Rows from block 3, named by matrix and row number. Rows with one number belong to one channel. Each number is 128 + 32 x the weight over the matrix's rms, rounded and kept within 0 to 255. All counts start at 0. Numbers have three digits each.
# filt: filter width-5 conv, dilation 8 (model.blocks.3.filt.weight, 128x128x5), inputs 32-63, a 5 kernel for each
# gate: gate width-5 conv, dilation 8 (model.blocks.3.gate.weight, 128x128x5), inputs 32-63, a 5 kernel for each
filt.21:130126105090089068062103144131088139109125147106070081140076130141090133144217127129102152089092132163163133131123091154130146123114134074093114099034087152150101115163169083052117097126139153169094102123084107131147142153109068147122142133110091116108094100102157162177147116055157174118130106171198135170159120110118056124102091179165112082059161137137170170103095120067146157099111200172153146143088224137102196134159106125100191127145102127156126189145119122108190126154091128
gate.21:131164053070154133160170205146122167111095170167109173107132147122170129143086187135161144068139172107111093125123151152123149088130099061128090099152127124122097110149206106122138138166124164147163088144107171140184116143181126134163094115130109071213141114107129118115132151156123115150133068158104138118128135087121064213144106095104070085137165106201180160080108169142114114111106151143139165139107136133103139136104124119084109106148114139186146120175092066127089128096172117
filt.22:072156130112160088160096132108106092173128102089131133140163151146154124151064110156199085183096082061136090097137164164128146104114139118093124160110162108154098111112160155192165125190094087126072166053079094107143147174111129080135122104132127083183144113093098083106166098185119115128153108122140091165094197163126085127153143150118171141133143138126119143121170125119110160093143105140066142107083133132155078165138152136123146128131092099134097149150091137161099136139144144
gate.22:125093169103114112180121129125134169068122104126124137116100116100117221125070090111090156148098136182070160183139111125126144113155074110171102090119099132181117162123200196168134170135145124141094182089123111131075130086156120132136171098138136131145112133077111141101153103088130126165130045132153101097100161161099136164057107106141124080143161107128133098138134090117151110111153141133107071086110095090134091147113147152122109128145134123038110123162074115176139100157137112
filt.23:047148149153141149142069088098199096121139166059111166087144098105126125125166083081165120192192075086133100089121133116133098133033091186191190130126112133146164166143151090161153154104144154153177091146141136092144135092121145149132067136089128149131120180129126113105153125122141132169129192155080087144140107131077139106080177124159058148151148100133092170069091099137167090146132149098180138161184099112113095147104088138129123155117135122107125021181180086108120149135145108
gate.23:086133115168128100087154151101105120118165116101117158129111073153058149167156131155145148064152132175097159131129120088186097095110093162197140204045109138117122098120081155124156119126146129104187121137129159161052060120090128167180152159073105085130101157126127136078136063149107143138115067133120106138122159107120108136103136059164147132137128156138108117128105144110159196114099113115104147047109110155105176079163073141154142173135102137088138127185112121165148157160163155
filt.24:149145158156100176110127131123128088129168137133134062128097178141088129106151130180148172156178118170174131144088134129105125134091103178142114128120122135080180044083145100112132087140140082097073121090139206111109054132102187167107128074170106163089137109148058122131124092194118178158100098124200123164146110140165126176092097108201078120134144093104130119106122144089118100133145131112115104122061061120121166115157106097112113128050095077130164185177132206094075149172134135
gate.24:123169058114086116157140175091123101157104144139169107229070133163162173157098121137095106147183154165120140105129152120132159144176126142155100118152145171063113090107135132167142110124171116176179067195185088131151152129126099096131125129173147123116133106121125126117125110140149157125070128075089099137091116115159178109182124110086115137080112135148123133156133074114167171145128107129134058182158046076110122134140102134199099115116068152100088090100081066109130158133163152
filt.25:143141134092141177135142116104166140121187104136151121159108123094127100128157120088111142092181096174196113133132137152153146197192142157098140143098117167174156146119052111149126126047125147118157141110156209121108129153139138218093124128115124140147082105189154144155105070109156160112113109092179201111135149071153090147137129087084137170130119125111117133100148137142110110117089117098059155106094110148093103105149119115104089165106125106096168222140098088081129085086155105
gate.25:145126111220162051156106137117132169184157175133125102166124133139130105089091126113128159131140050083131150117142133083147106070119126204104146123109163116077122086143161104122168121165106063126160199164150070146183122121175152125105150106144168135062136117131064158076098117115069107103115146146147052096087097123110133199157080108144150103128121106105088115124122082132124133120100136094108164145142109116129131095113118118105153136145141164192113147079172181149115090087134140
filt.26:138075129164125129087099169158180104154121207060103123149166146168126151109161141128165110116101118066112101102116112114076098130159164156106192174116133133103176141134125163148147114105151126150043124125155122126138145094167121132171115153095101090141145110134123101142174171085137105090190183149126125065111126139077144134060126198103157105128188119069126151151152149156107113144120139166031188071112106136129135076051096130101118106095096096047133150078159128124092125117134135
gate.26:100155150137125198156154157123149156129151117188072131161161107128076180098118165167094121153152142171129159159133129152121130096083140122088085137105124102106106144123169162156093070141094117074154199112047168134172125118159155126106192126114092050118118155112137152158140118132135137079147136126163130111164100086112095090048035079152227147138165119110120143132140158118122097069131095170177148140101169134147142110183152124149169199136129159118115128154110159112150118115110122
filt.27:098083176135106105192079027099132118056196152138144115159176165100127114128140189141168167156118119202130091162120097131144142117156159124096053168146157048162062103177127137091073168174176062085109103055182156110180225142115147097108126167180109081089072136167154108123108146108087108166155181117117117149080114098161085128226221157173131166114147116110103113117147140134138155086161152146117098142090132128113131149116130151110126139116097109170185063135162158151145130139141129
gate.27:133149088173125141119168157081153103208170200105160140097046161122170138099146188192156147125135124227097145129180116116113134142097118089160069151123122123120125106172121163176076183132106144165121145146126144107091078174125147129104104103124127111133116174130082152191164141142137142148192076153124200179157087132132069099087182109116093136164115153129102159094156181097075127146088098100128114029170121124129134071120100130107054085160144122087168130105152120114117134133126149
filt.28:110140124170131099173117158210116076139130129108050166111099150112134166119119075052145101157131115137083083152130120143091151071113098097124064143147079121134173159181099165159137230100071110175136114156123142113118156107150184098104121119132121112109122145116168128124158071130158111139115086150189162123137138097180095140140086103157146143108163146055114134126166097092134091123159128100139103104135094129123134098182176145137136146184148137094157127155121149105111066116146159
gate.28:122095125106150071057205174149118058169151153150045131079094154105152127092112132121112182146123094155112166122175100100106125115108149155129122115157157176094129110134125169099136134135113144146127159166108105165100139131160139058131175053133094095154135086143143164101065145087175104122096120140165145099186103144152174127114182119136117083141146114152166086160169134072108134133085071192065100173081136163164111140146102112077098165106160131145153135140137127150104151144129187
filt.29:147143155127102106139112157079117144141140159144156133093129140142118094116119089090191114129118143025131115145148113114123150129159159113160140181094140135125100131158119123113131128164119113122151167146148159100103090130126124137082031175150153137147147114096167079157143052165124170153138176076132131109105120137130135126149141141162027094143170066151125156115111080122150138110136114128185121149108083135126116128138181135077077153111180105126164171131135255148104112152138154
gate.29:068109167148072127193191172108100144157185117120153146100062127158152136084081125172127160091120164118105122147106061112094157104151127123128152142159152155097009137054138181090115155101140142149089144147072090115172143171129067098145101171153230149114131104075102102137137137077155121122112160093189063175199120106144143104199132195207123021116150138166153132106099137087084137125166082123126115161122108137113112167157126119134109133104177162161140112059109129176122158147121104
filt.30:150138135104136139126032107109174139087087109079129104068144204190184142130160116071174115149163118138142097156158134091108135172120135169116099147052138045120139155166135103148082112161108137143144147078155093139151098126172161146170134094160152078107164083073081171182140138113090109146127130100129086133107129132170163159079091186147121078110096154133098139127159101109125131121156152148200159044177112135194138100071152170123099116126148058165091192090078104135151104084121153
gate.30:125105110101121167170123080195147136161124119138049113153152125116121111175144140136080000093102077118148152096132152178152118174166103168077099103122099115078083150092163171137206208118097125120096098102144167213102140122121134136124147084132150088157146139167139129166106180096112155141082078147140173120104139087147081201117143163106160157085171166125219108159120137148084153123096138128110069093078083088148158098193126122120112114145099123109126155112061117024186156127154148
filt.31:132133212074144084103114086134073145120134109077097167160129118085116148101163146126103156157167092075093106119156125139166130150140116095104142126137124131175074111162140164199216160152076096147104068126186156172145133098155096152064100058162130092154126147140110151117158097052119119152109083136098169103110114073086192179203124152151185119104110142095177144131124118130161174135151153185126088163128120158140159147084135104084107116160144120144108131164137113143151140150069102
gate.31:135141147086115137175096109108099146142151110112124093249134166141083160099166057155114118136104083150073080066132201131154102104158107087175174126077084103075134122042123176134104084114116102098159085150137182076141118140092132146108103157109108130087091151030129144111105167152103114067099129147155145115122127120131131149139078110149079137123109193163083143149133130152141160121134149163174083116151090131117096137105123117087126132097094195094159096106095097130142146146132137
filt.32:092166139113159081156043168171149143046100105112135236161131136119157162103119124112117118128139118151106112074141138129062177100129150104156122116117161016183147146182110141093167102135159115176128116208131154115133109160125164128109148155112176060119134108108123154111171073147114110093147178220189090121088129113213138129102092132077145137112112138150074125128096194115144129140106152128093125051157130149055098098112138137149128178129132141136105134181088102150111123108084134
gate.32:138136123123127119111144118103110134162155145175100193160131121162095097131111109115121168125090104096111148128115112147122118155115150108187149099096115176085049102168076149118139170129121189123123087108119148139096098136165115156106117115049166151100132092137089109123130121118124130170084077051170107073086161103090120135176115121119147119173136140055200164147141141171128096149134130174144132141127085112069196154128171143166147126134089156159099159091143112108155135126176106
filt.33:106136125138161182181092105153095137217133120139111142070085111174148088080171131171103153167174114087137137098156158091133133123166098169020237145137098134068140104176142130184081085147117106130092122122220126091182192152086139147183159169139157157178134074130082095157106116130126104141156134139068161193097119131127104134138158108128065163129111134107075182166103111116134047143120152115039130133184172098118128158071160121097186142120132156181070163130112138136122112115141132
gate.33:151130114159112095054157141093149131117153119141077061163175166113150134169182131123175076219154081153128116152156099099109180075131108120114082190120138170073116095067145145211148093115088140103173104142133123134173090142137101129157160123148124167117114123098105096100178154121139149116047151089122116122108194125077148059134100156099110120220137088117163092105164127132169099131129066125131072125110155097120118132144137130141101147159102115114130160104117126114121125136148155
filt.34:139135094171114120082125212136159171098119123107102063116139120150103133163137202131095135120157155140092150129155161139165097151123139131119141096141086228040115150123144184142089100092134138146175047175159111135100055161149162103132148121177128129099101100196093146136127112143081106135133151048195160104082137128196152122135131104121120120159101144094138133179158153155101132129132088149172072157108127119110153082104121117158073111108086104118105121134133155062119158116125114
gate.34:144132093125118126133132092087134115146158144163141179117073126148085109097069096089094193119169183118137203161110161124154112086150115127095096110115097089152111110086119111200180130134118179156165127160141102174104093129159075147195174086157111073130109091101176139052115155127136182134177119109125076117137124097183081145096106182192149084132149101174147101114166078134138163127125102119079087060125160125114139115151115107146147145045095126144140077072136101150095159080093099
filt.35:077123131105083135136143133156137118162089168074162111072063148119178146169010115137129064189148117123156130176104093130136134102135034145106165167164155118109160117124171126212087103133120197113192099112151068131132128113114120144152166166167136179166149125119125074109096140127140110136125120207147140150133159061079155159125092117139137140080076160126117146136133121185134131095089124150147123103174057141099093163115166120096152164157143162143113122097112138126087134135132087
gate.35:118137144113141100106153114117124115183138124127147153149093120120179156161213074178090153150100142105114126130124152153162155128110176155149142114178159158159105181165072155157081161138104120100168083139116059176162110168123139102163093138116124102135128087111105116149145088150096117119116146066119128149120156223112161094205130021154110154091129177152107148142123119112112122190129152093130152153070191085154109098044139156090096068131116088147113156147209172199164172080151113
filt.36:082135162122124110105189085081158078068158098104127171057183122050143104095175203157153140124126149087129135091114130127128115141169169188129184171076085084132125109100111097110140153155143150075065100105102156125155115114173077057185136076108063088096107118132116167168169139087135072146112112139161133083165110135120145192049171057162142047132132099121137117122173131137105082109115139145089150152076136091084093158123106158100097139179128130165148162115113136155130127110086163
gate.36:102119086133119136151106170070172142178105168097145152077119122140161125157130150127158154115176079072113092110143099102216134191156097056115074122158112129188077117108151149173083168136147175089097103150153184163204163133099119187129154096089113108192073141135105112086133102167116128151145134119092139123082103134106125124176203125105170131082152146096066133107088170140096071117119153146097166133153112148131144172121154097099164063131136157053129159152161102163144116102136107
filt.37:107115131141119151063145153130122174097150097143115101070204103095134154118136137105100133180108146113101158082131168158103134171110194150163119122225122143077162131187182123149149126133091136153145093177143153062152152124141122067165179139156095137118172185139119143181098133108161134166151068153164143095164029096094125201080102149119131141118131041184141060087105123126145136146134113111137127176089205142166177145071139133134139148120120142142089120164115090167169083127099090
gate.37:150172142149138126093114148116087035118168100147139158165143196134157098120134082049143123139072177122160123171134124127113121135090087166100119202120127140191152178172192153097124159091072138131134132175118144112156112136123109083038138129134169179113134125105125115177125104119097100166076131042131131162130139146110137191142190189099090060022144157139143141099158099113114139132154045152135078139117132126182116063110144139121065116128145163120083068114158132105154155159124132
filt.38:137110108115106085077075148167070088116202155139145166183120163130117111108066115097116151131156176158093143159157148104173154098113091117133131194083119173167141078139139159116071166109099165130147166203114098122116131110125121045098118096144140116095067129158202100125146130114106185196141167082116180109113113155143102114119130104127123147118124153185105214101088159141112121201196143143104141154136166111108104129137146088123087120132104093170117128088112130104120114141163140
gate.38:135150170151129092112121129173117151115166190116176227122161185132137094168120116042187171159150202134113143105154122122100134157122142173132097154137204160179199133113124145134108080119130096217135177082147145152083171049091109124101152118148125146145123154141108146123152116099197128150133081152137095110076118181166101131124052148052131060147149082087176118126144198119158162139153120097106173149104132150078070089147123141143077153115095104110126176172104132115106104092137112
filt.39:105073114132118138141107112106163113105110069144169093143161157118105124167075079151121160136146136127134121135162081192164138120092092097099101172142147104205080148131160099130148087095135150003100127173159124098112099113050161137091097081145160146146174134147142103153152160136092163104137140087167103192122131000120113061133099145037126155108156199162105163191119162129102156113142138159124126145119121138103160117155110143132095147141162166101117093077108042060115124168139113
gate.39:112145125179101110117197164139066090118104151162171191110113131136082089132138120157137116148148119131148136162147158127147119132113085095124059115150167150131156139145061118127097124098157107122136143168069129146109222151125086107116125219116122174156109130207128159164141114111119123117109063134042133084134153145153173143101145169131196177109138103143146097144170183074138174112051129142159190137141190113108122090121159118105172085126111091099140194108119121135168157153176105
filt.40:067116134117123167157140160124184103154146158155149240116109075162163113135142108127116080062125137104134147113128113151176109100112089198154175099125099162139088113084153202220180157119084192133160114128097136100139170144074082125093070084164129092178101091094123151119190109088133144136157091203110117100137068106135115185039192087145123126103146083116093164108166165132184133097132114125132184125068146137134133182171109084110179127181150136136129116113180074098120114138101088
gate.40:123125109146115089143084137158112082176120139153091108140106140120050134120102092231102133167080082148111109097119125159155161111148163112138142164049168127085115052119162165130189103177133102126111129171085117136138162112120120102090136163105129146106143146083167079086127158122097112109145030131129131112109120175122131230147094162176095185066143126102186161137101159109060137123120148131184110066133099132106140109127099086121175163160117128128129133071159139129147176146162149
filt.41:121104157126173167092118118136140104136076169141042200145195183093107144156108120148180159173068130148116115104140145138119150155149132090076138108094125104152120126137044093174091160117121121162157112103145139193079103105153087064103161142136075116130064118144118186097183208088145122155098065146150169090138159128057098182090133124066133101076156177133106127144175163121143126107147122134164098103119133162114107100093165081116152163144133109119091090071123136146164108172120130
gate.41:177073140090145142070114167155156120155170100119114164144134084184137129130230084110158130114187121137086138148125123146122170112137152148103108087110090083125117093196071107072191120130121160097079194119117141149077099104162127119056140141087161136102097126145113146118108170073182114110105108100139139155134135164181122168139170136082145081195121176123071123148128127187129062140124111166121126173038072150123116120100129157102079143071158104098092199077135107117194110137104127
filt.42:144067128156151154141110157145122145084148095143066161123125153113096115149143156134172135120135133110151138131123092066112088153094096102165198152112114102168156171143151120107115193113168124143143167204117119162113079104132120146138192130089156146083081090149132140139058155115159097134139167082099114098128161140183118130124083151098064121124137171120097110174128121139123112116130091100106113111145123133157076159131133142156096128136142105165157108055157160150061114160067161
gate.42:130100122161128183105065177153099171197121111131114144202049106127154125109129119123130167093077141109130091131153117118176117148129140121152122138172092104125045096115174160098110177084122091148121147145132046153149126119143115114060139140135056091118157158121120105110091114145115120123138075121115119149122176084174159127129068111163155094155081158074137188125170123060146129107142097145192166073141119121129178142137112106123139134148173166101052132180129075168124148133181071
filt.43:135138147146152129109072157186102078173168045164102092183152138111093138152022118178064170188124114127164146139145112138203114140158145160075151141172106167053114087133162188111035107175102159137173179150142060117157080132114158124097136130155146108112133126120161128081099107136141142080120089129187095154176130090217179142104141136207078071069170127201119114132164107137127178152145106156122089153139092128180117150091106142123163160107128215125125117062144164147105134116091163
gate.43:122144114125140168131084190161192101139112187119140128165052145146134148116213125071113128125137147171121132178175175113085079114150114140151138074155132167109116125158200133119158124112104129130132107166146190114080119115056162118086138145103095102166122084143103117116130117149099167108134125128156157124159100065101108183107056199105140085083132108090188132185140178143144102121136115129069127143166096140170160146142130124137100172125143138107055144116131120115135103080108113
filt.44:133143092125153072147191169158132150158149126150218159107067160120174107179059144051152151114117156122111162185074139134213155094125160141128150095134112116126122154153115098144115114140117159142103151134097104110149090125136120159166035099138158178142089154125160062106098071164181177155095135129141149133147119180059109097124161138144144129037149084157117135056140160148103122131099175076171126133150096090054121147130138139143131131165146144135131138131111137142145147126168142
gate.44:130168071142082076117110195099065181210123126146143125114173152156110142148096091139103134138115143149143075119123119111147079074107161122113191172082152063124143199147044128139156082056181138195119153177125064114157155102130117155112080137105081079107069147092096118162141121151165146099102124081127161104135155149133113208127098135166101096156129127121162139109155179105111156079105097125151140054127136074075203122081097107158067139139111164108135104116103084156114149119126098
filt.45:126124124084138095109176151165047188138077192121131139139159112116152145148045090116133166092114123119123139152140159106101112153085114157145117144135207064083112131109153080154130138086100123175161153106118124118153120142103141103074118153193132111108150136120128127096128143145090116113092092192149058123146134148145147196142106114168076094104126065154100198138074167159092143171082090091094124106031124158138168128117094102118117165123155144189190076122122118157141148093122131
gate.45:126129104180129165113099075087139132152064163141110111112204075064125146152224171140150121145158096134192104126126129108112128124145180093127191078148022158132171193110132150204161176143126093111136107077103101120098138146167155123129146164126133130163148123116144097098158125135144120131138081158107151118166120090040172167120073125146157199110155140122125127149100144160113094165086151143143062094119155134072115121087119120099149092133091142099119125119116044114145131084134126
filt.46:172085140145129131058092136125150097129073184139093158167141156146170145145180124117111131175088175138134156126129125159119106132174119216163135055171161137176093130085122131113103085139140112093151159033098111137122134145115149111156140143079138163136127126114163151082091162092138088123135076071095136089133152137133198111146139122200120025107068134141141054096127106104139146165074103146164144156091141128117096081107116147102133129147137125088095134100125199195117113149151123
gate.46:115178082130116142070177162059128111122125137125117122125149142109133146166075156144144097042063144157137138086119100141167161126148133080078035150086060098100129137173139119175121120158109144158109055090206130062184086098111125099163108115183082128110135134107080117117167130148165159114118136181103115118111136152150144149100126094185094123143128158140096127151130147103137131176144106149098164147170123127120130105113099110150131185102155089106062098193145121126120146130152152
filt.47:097136135169141097094150098141077087141152092128113121069128108121073115074162177078145096135131126063139131089153128165148121130173049125176057140113163101128155165135110222073128121184174130076182137107109174078122166138141157102204152176147156136131137111118102106096103157120118158133127143112072142107146094045122144063139122099108187132178138129136136161169121105104136140156069119151146168138095057199102149154114169086122145112122123121125155144140098127112122168152125135
gate.47:120141116094180159192067123105114105160105103169148111141114138144141124165138062101100140150110062160140156120113126124098109135135153144106094136066120150123144128177123154152151156161112097065125085163164109105157154112133140108085110127106156122170150123190158108102096093137080134092130107137125129149198104180105151196122080204088100191103176151074137145130145130117168081109109172096095083105173115096065138105098127102106190102124092135085137138095121162158099136156157115
filt.48:147174125095091145096053110128136133115136116138033149121161155145140185118121144055114140079110158144143119115116089168135150107119142145187133112156146173150162044129122100104107139167052131124123130178097139201116122110136162134127229103095143127095211106136165101129152153098135115059170142106158076124134131138153069155144185144094036104018114089151122155135133089124096104065142105083082097137066149141117056097119123133135152094116131119119143111097112107118095106085093122
gate.48:159126098129132151157101121204144121072114166118067144050077120111137075094159188086134144163124108035064127080163089174111180082116156139176143075144114178106138114092184145137137108145139109193125132097145108057148102114115176113102100095104118131180116086122117144103165158105155199092185132127174107136122096114164067192081084131090149054111134179165130143110143130104122092148157126144100230057182087106067102102140093098107168153097178123090129090056095128142113120140168166
filt.49:148169140158117152125120128155149139089179148121076128145185138089182070139173163121122150158097102079151138119118122108129196120133148141105145149153107126158159133071159119124158101149118133081131156141188099116166138109134111073189116113122148147099155170097166146077143112129135097122084178127078131120107205087097135181093152188116140047151112094099155152121146097093139170107165110142148095149121122139138137107107142063121097109141142107135074163176124147117140126138085074
gate.49:131126077119117166076191171137135172150096151108127182157053179156098105142175122115152173144099108166065116139081227097130149105149098088149168139127170101116142074060101093094128150094101059136079063108180146149141135047088188141132104151128117172156144129071175131122112181117136116096049142125176085130154094115116186061130118070114139112111146142110094193119111140112089161170112192136225203179110092115121128150089132118110127132094116176077105143158132107115151150115128120
filt.50:099105120108177152102153180149034115108203131186109096135186061107112144189066177132121171156160085086122152127149117141136135147101157025206122161096104186156111135132161161137164142110141161122191080078149125136101134113064127110164175111125112103097162170166157151093177098095149101114149103136166127130091099105107127142140057124042162135112152091112120133159110102098195187156141106113107056137169156146153150096072203135122123172095115078118093084125178103129126086107083166
gate.50:130162144100134122130206164136121146141148181063124125136148150126172120138163067118119104104103053158128139123143142110097156152116145092146181172111168111170099135139157195146119143169096113127176109124206140064183115135134077111154178140121115138188127123093102156119158101114138131196071133115151151147144129186065119073165141151186174091073133110119114126132131128098080144116112202106100139049163069119136157157109113121149084061115103138105150122152128140177141152117105136
filt.51:126132061141121174096134048218137167090139185138152068129069071138093161119138144105115139119114139099166124080138181109148136109122124042105121097204114165100114162191115134121120155096118077126145176110203164114114156170094119167117115116126107169123162132145067131120188102165095155145091089141107175089147086051069153137107136111122148121116160158123108066142158137114209087118114167120146115107143092113127146138215119152094069169147188158134123134159112151119137148135137106
gate.51:095102100140135141087140134152101131157129170179066146126138127073139147175095129089101147117178102078117126112144121148146153070145133087188199077179086150171116068137089134126116150148084183131109140137157136126131108152110149118111099113078113147091095125129079138074149120096123113091074124085145127119083157105065034133104102143151136145080161075151134123148123108177090092091196110142148102117106179144132145151129110132042133128105133146084107055142090113171105113128113130
filt.52:131117096129124160186088075120095174079111133167099163041068135100177132118107122081131163177128153122082124115148071172140152108051114020095110207096070116107140184083134084101087101070136140164154104142106147137070157117126139117072075075177177212123119104099130155114117166083118101173131121131104155096126117072126089114095171161195101120102113170137058113137141151128130173128118059181209103116184122116126128125160128150122109153096147141130133128136147140145174148140061133
gate.52:122134174135171115172088141144120112124068085151100088118134116101117157091192170094082154183101133176112131101142108153107099132158182154144085136120161129099171132192161095187086146098104092111064183155206123121136159134093132103126122123121180129158084116137113113132157148092114093158085122132134124159146109088154146128159134133098051159150158098179103162151132112118140112070124131146104155207124133124165120159139116121150140184122153143160125130162119119099112133153141130
filt.53:103130099120142070041183093234094212142141135127070127084176163113144112099099125164115160086102065130119072167168142094097144135165115112158155110065165169105163077140201134122150157085129124133155149161112098147179092129098118131151107114157094144149137089070140143103078058134169166116033194132130120061105117154108130127106131141153048123127024052138126179103107092122142133128122133142125134116158133131147132112094161089152111118134187144142107182184138110106097104118115179
gate.53:180139137157125094158127092130107160110140157087174179092100143164131215116089114082148164157142122125100116105135085111100095121144141094140085236158174149088104161124111130120133087186088131131060145088044121131170104110180113204154144106085116115136157135130144164124082116153176126096112138075162141121142080069087134124125182166140113138114133118123116147088141104126128064110117080156094163170089126111066122157103141121176142091141115131167154125080079123122158136152104165
filt.54:115111082142099063150099223108165114150096170095099085110161089164112152130139109118148145115109132186149131141123147170157129152039114139069146123128107149104111107133133144134149173140142096165137117115093180167136189094157122118049182116138118147142173124112152125066104107177140161142150134107102105144121117104170119154076189183093114128125147117128127101101141182151176148111124160148151104148159083128097172160148166150157195141149118069101119160154135127105120110146192123
gate.54:141179110138115166131145059107159181175115169048082148102171123144135109142127232118149112153117125126159137098133196125131160087093131133101115089100098134086151084095161074116149150132149157099154105136198129127125179118145090114127093178073111198093132119118096119112140071119160136185177120158072158121120117111133146165186136057136048152143138088106152113131110162132125171140148102112112183137116138087059178142082152153058143119110143133118144111195143149110156126190155112
filt.55:093121139126155101159115142107087100185172103172164168187105100112140112136139122075161125164103103133123143138107128135102124090097175110074108143160205155166097162152101125124142140105173108151133144130121134171117147180091106092120129121222133112098100149174160127135087112126172054147135122070200124151079150113126146093180101114173161060163081099045103123112105102112089100124145146139115144147160062155167156108131174116101047168114128075205096105098089106132139126084147131
gate.55:117122133165144110153122153151146047165081086160109114138176141122138099152130152134159117120125102182183110130108169133071203113079092143107194191058190132165140136132089112121199208138138160121085109110162133072143097099139154127173054149150135098092109142168163145084159124141126176103143179089097172145081099109119098049142122150118194140187145187162153174119172103125173121145097146124164141118146085083129103111151112101137150123103064092136134103126117152120145129126138105
filt.56:162144152128099144125119117080083123109149196162155133144133149140160138083137136086072167164132125069106126080148165132152156164064126110090133118095109130083130052091076127174099159066184193134102056154170202210148128142078190093161141152128115111202132160142146103153106135111142167133124047158117180142100099113083111122135179096138159116087183111147140138129127089147125119155136139118135107157073115059034162199192094135100130134098080123127169207133098081075089163118164178
gate.56:192141153126099136097096108161136163209181109136142178108050112140129168129150137135122127084128118152156144161163072081175108126157145173189128086132192122116140134165121119093073137162073130154089122138066190085146104104148102119109176121046101109098171124144085142163102100128132186127157032100058185148144103084091160177110160141164112122078096126143134160105172105116164124104128089095100126142149103137129197145115113080128163088141189125130125189125152167060121193156116125
filt.57:102118137118118135122134026120129143146159163085152178138054127118139127120170120180178189153135053143148142104163132123142142157105110107135122141152150131109154120130086085123082140059129093117089122146152093141109196111103102121125158104118098106103125116142133110188144092134154154136095168114168110211110144127107193099171148069141110124123181120117134075123147119173089145099074150098043129092122129105081125150166157123130122104103094161114099093152195212160103142127108147
gate.57:143113130121162119173167158118099188140115100161134114110158123117146092115153174138169072125169177118112135104128098157070110100137110149123077103135154043141126201078106157121101158204112142113048058111115171133125092125117141170138082142084097153075052120101097117138134181158132148123196102165134147137158158120203141175107081120165190168205106181156127114135077138109169130048123127125106115116115189098102139139160090078070141105093119084186134123108155159123147071126129104
filt.58:153119109132162134099111096115119193208115147153133052131101098122125087076165177154097122120156129089159177121102157073110063109078102084163145108073109131066076065095077076093177094106193078134176124103199190097147135153171109135114101087067122116154133137144140112142169157127098133147144118096102121194189088154108155111164140143078075098153143162166141133127124127131106156140096120095118089181220081144099126159136136170157135149196120133156109153170153102062125093173155154
gate.58:127111103174152147106122132141112152173079174150096153107076122165140178079124095177081191163148090169100147101137153130108162176138094165166149177118136140122153141114172182104166065155136140158094087115083160094132132148185101127127184130145098121098145104093174120058122082121148108109098131084109095053131120137138133131089153066143166144174152153101086097102131127088126145143126140141147114148091193111100117118134124067115128116105114176100174186135105140200124133196123125
filt.59:111120123158137094100162148146118183163129141155198170068183074178109162129193196173129057120089104132164155141131107145166142137182213106122144175131099141187130159212172142107190126165180120208184145100143125140110058136133138173156172175167108134149113131126086120086152105137163175110155101142101084149143112089081104072137083123157108139084147149092144140157170121117153127122112139142195099175144093165094112119106114119130124105089187130117129110202087135109172129192143105
gate.59:141135168101121159067121105117100155124158151128064136165145118125154118183114002086135140107137131192152118096186127129158156058129108199132079193054113132109122115114158170104134182167080102160090148173071117113096139126160115061125142097090095063171127159087144189077118106134136144079089122085162113134121144160199110103148106098088180113164128106108076115086085120071116079148163112157126194131096113133154177135117106132105088153164087058120124150123153091150109105144148121
filt.60:177131125168135110094107011172129113117119196112108113177184106104075118086175114068097115079149089135145114106097142158153149152213156098125106154128137114143136135103160124109124126138148125112081102173148126178115105129189132114142122124093115133145139214164109118064097111131143142104145117183114135118115126122180071183101164061165121051129158123132106111142173142117138139147082153111124180124176089109143130155144150149141153115089153110170100146179137097173125123159186155
gate.60:146165127088115158046125113106086144063155101199067165113109122133124101160127156063105148134125117125102144129130131179148110147154139006135046186091152199104130126090166137109150133132119090086154118118161148160147094112157185142126079134107098133101052162152121137147120150097119094126060124092138145095115125150094052161144127165110119113192150137120120158142172138140113124160143143139110125056118142090147098119161204102118099122116110103104146130154106063134101109162119153
filt.61:132070153158125101109164122107141129103133201189109109147168165094154096104099151137165089127124077111111126142105162140122104123156193111151140081137143080099142120155103139134161153149168147125185146074156181123120093150206156099188115154137091059130109087107095145132122103061085118079107143198120091035159138149136076060151134181119064107127047143136123163160146205131126092121126086074143155172109149150137112134144142181137129086171164154171171141188203152107166185147110108
gate.61:128127152117123156098110117123127135103099185167092083137117129128148148113135106061147126092101142158123132124162129091194157126134112178155121239184110119137104134142092080094097114172113104099154152092125126112174071191137108122154111164194127119160142114104099156102172095194136138145099048163158177141115116138221117144088226178122109164071157124115135131094098139106131151171113178155123121060190098133109149082144097095156124119135093086121054078165086101145100128148077111
filt.62:132148169113122092110059085101096105117134095141168088139134125172160114154109115180156114144060140139134111132161137188121103108123114121118206118165141139172112114164170138159103120153096112148175140084147119157152135100131076079089134139136098135115166121128099116128128100089139149107126146087161130157116145105083193069166085138140135221210105147122101101158099192166123139124106161168139097113094164157157148172168087107105151147151202154130128170139180109130149124141163132
gate.62:121113119107158089131203135121185170116107128159159080118158125138142097137143138070107145094146149103137122147129176116123097121135134106139114141096181127072102161120122091095197128154140093114174092142217141107052098108125149223122164160154157176149168166142146140088151116144105160123130125095145104158093152122147102105111068109140135189155132120135177129146151095190126098105125116060110194136070136102067123130132123172110145196134151087171168114200073111138163172096181131
filt.63:127181145147127161105111139220104097138102124080142133105162147084163144123093190156192128124111123084185121096147097105173178143144130148156148107110098124156080149084093139178112111154121100069120037118099112101138090111097132084121122165180085147161139122097155136140178110149098156135102102164112129172123198019161126155143129112145118158153192107135129160136146106125148188124140139098111163088155108095154108110144145072171173119086107154114138076133120212114091174159158094
gate.63:106184148118103053209161073121189143141197104123221115168098078083183186166118107073147155137128167168093083118103134182099149156128107084123153112121116167130119144105159113135192152139091134164137112142140116147145160181120121157096138135139140106157106130082131122112196116133100166103169061071111130151088168139112012150187139142159173152162145125134158115133129163110150148141099116066153108075171081123120203104152141100141094164157055113164141076132074139160144123081120118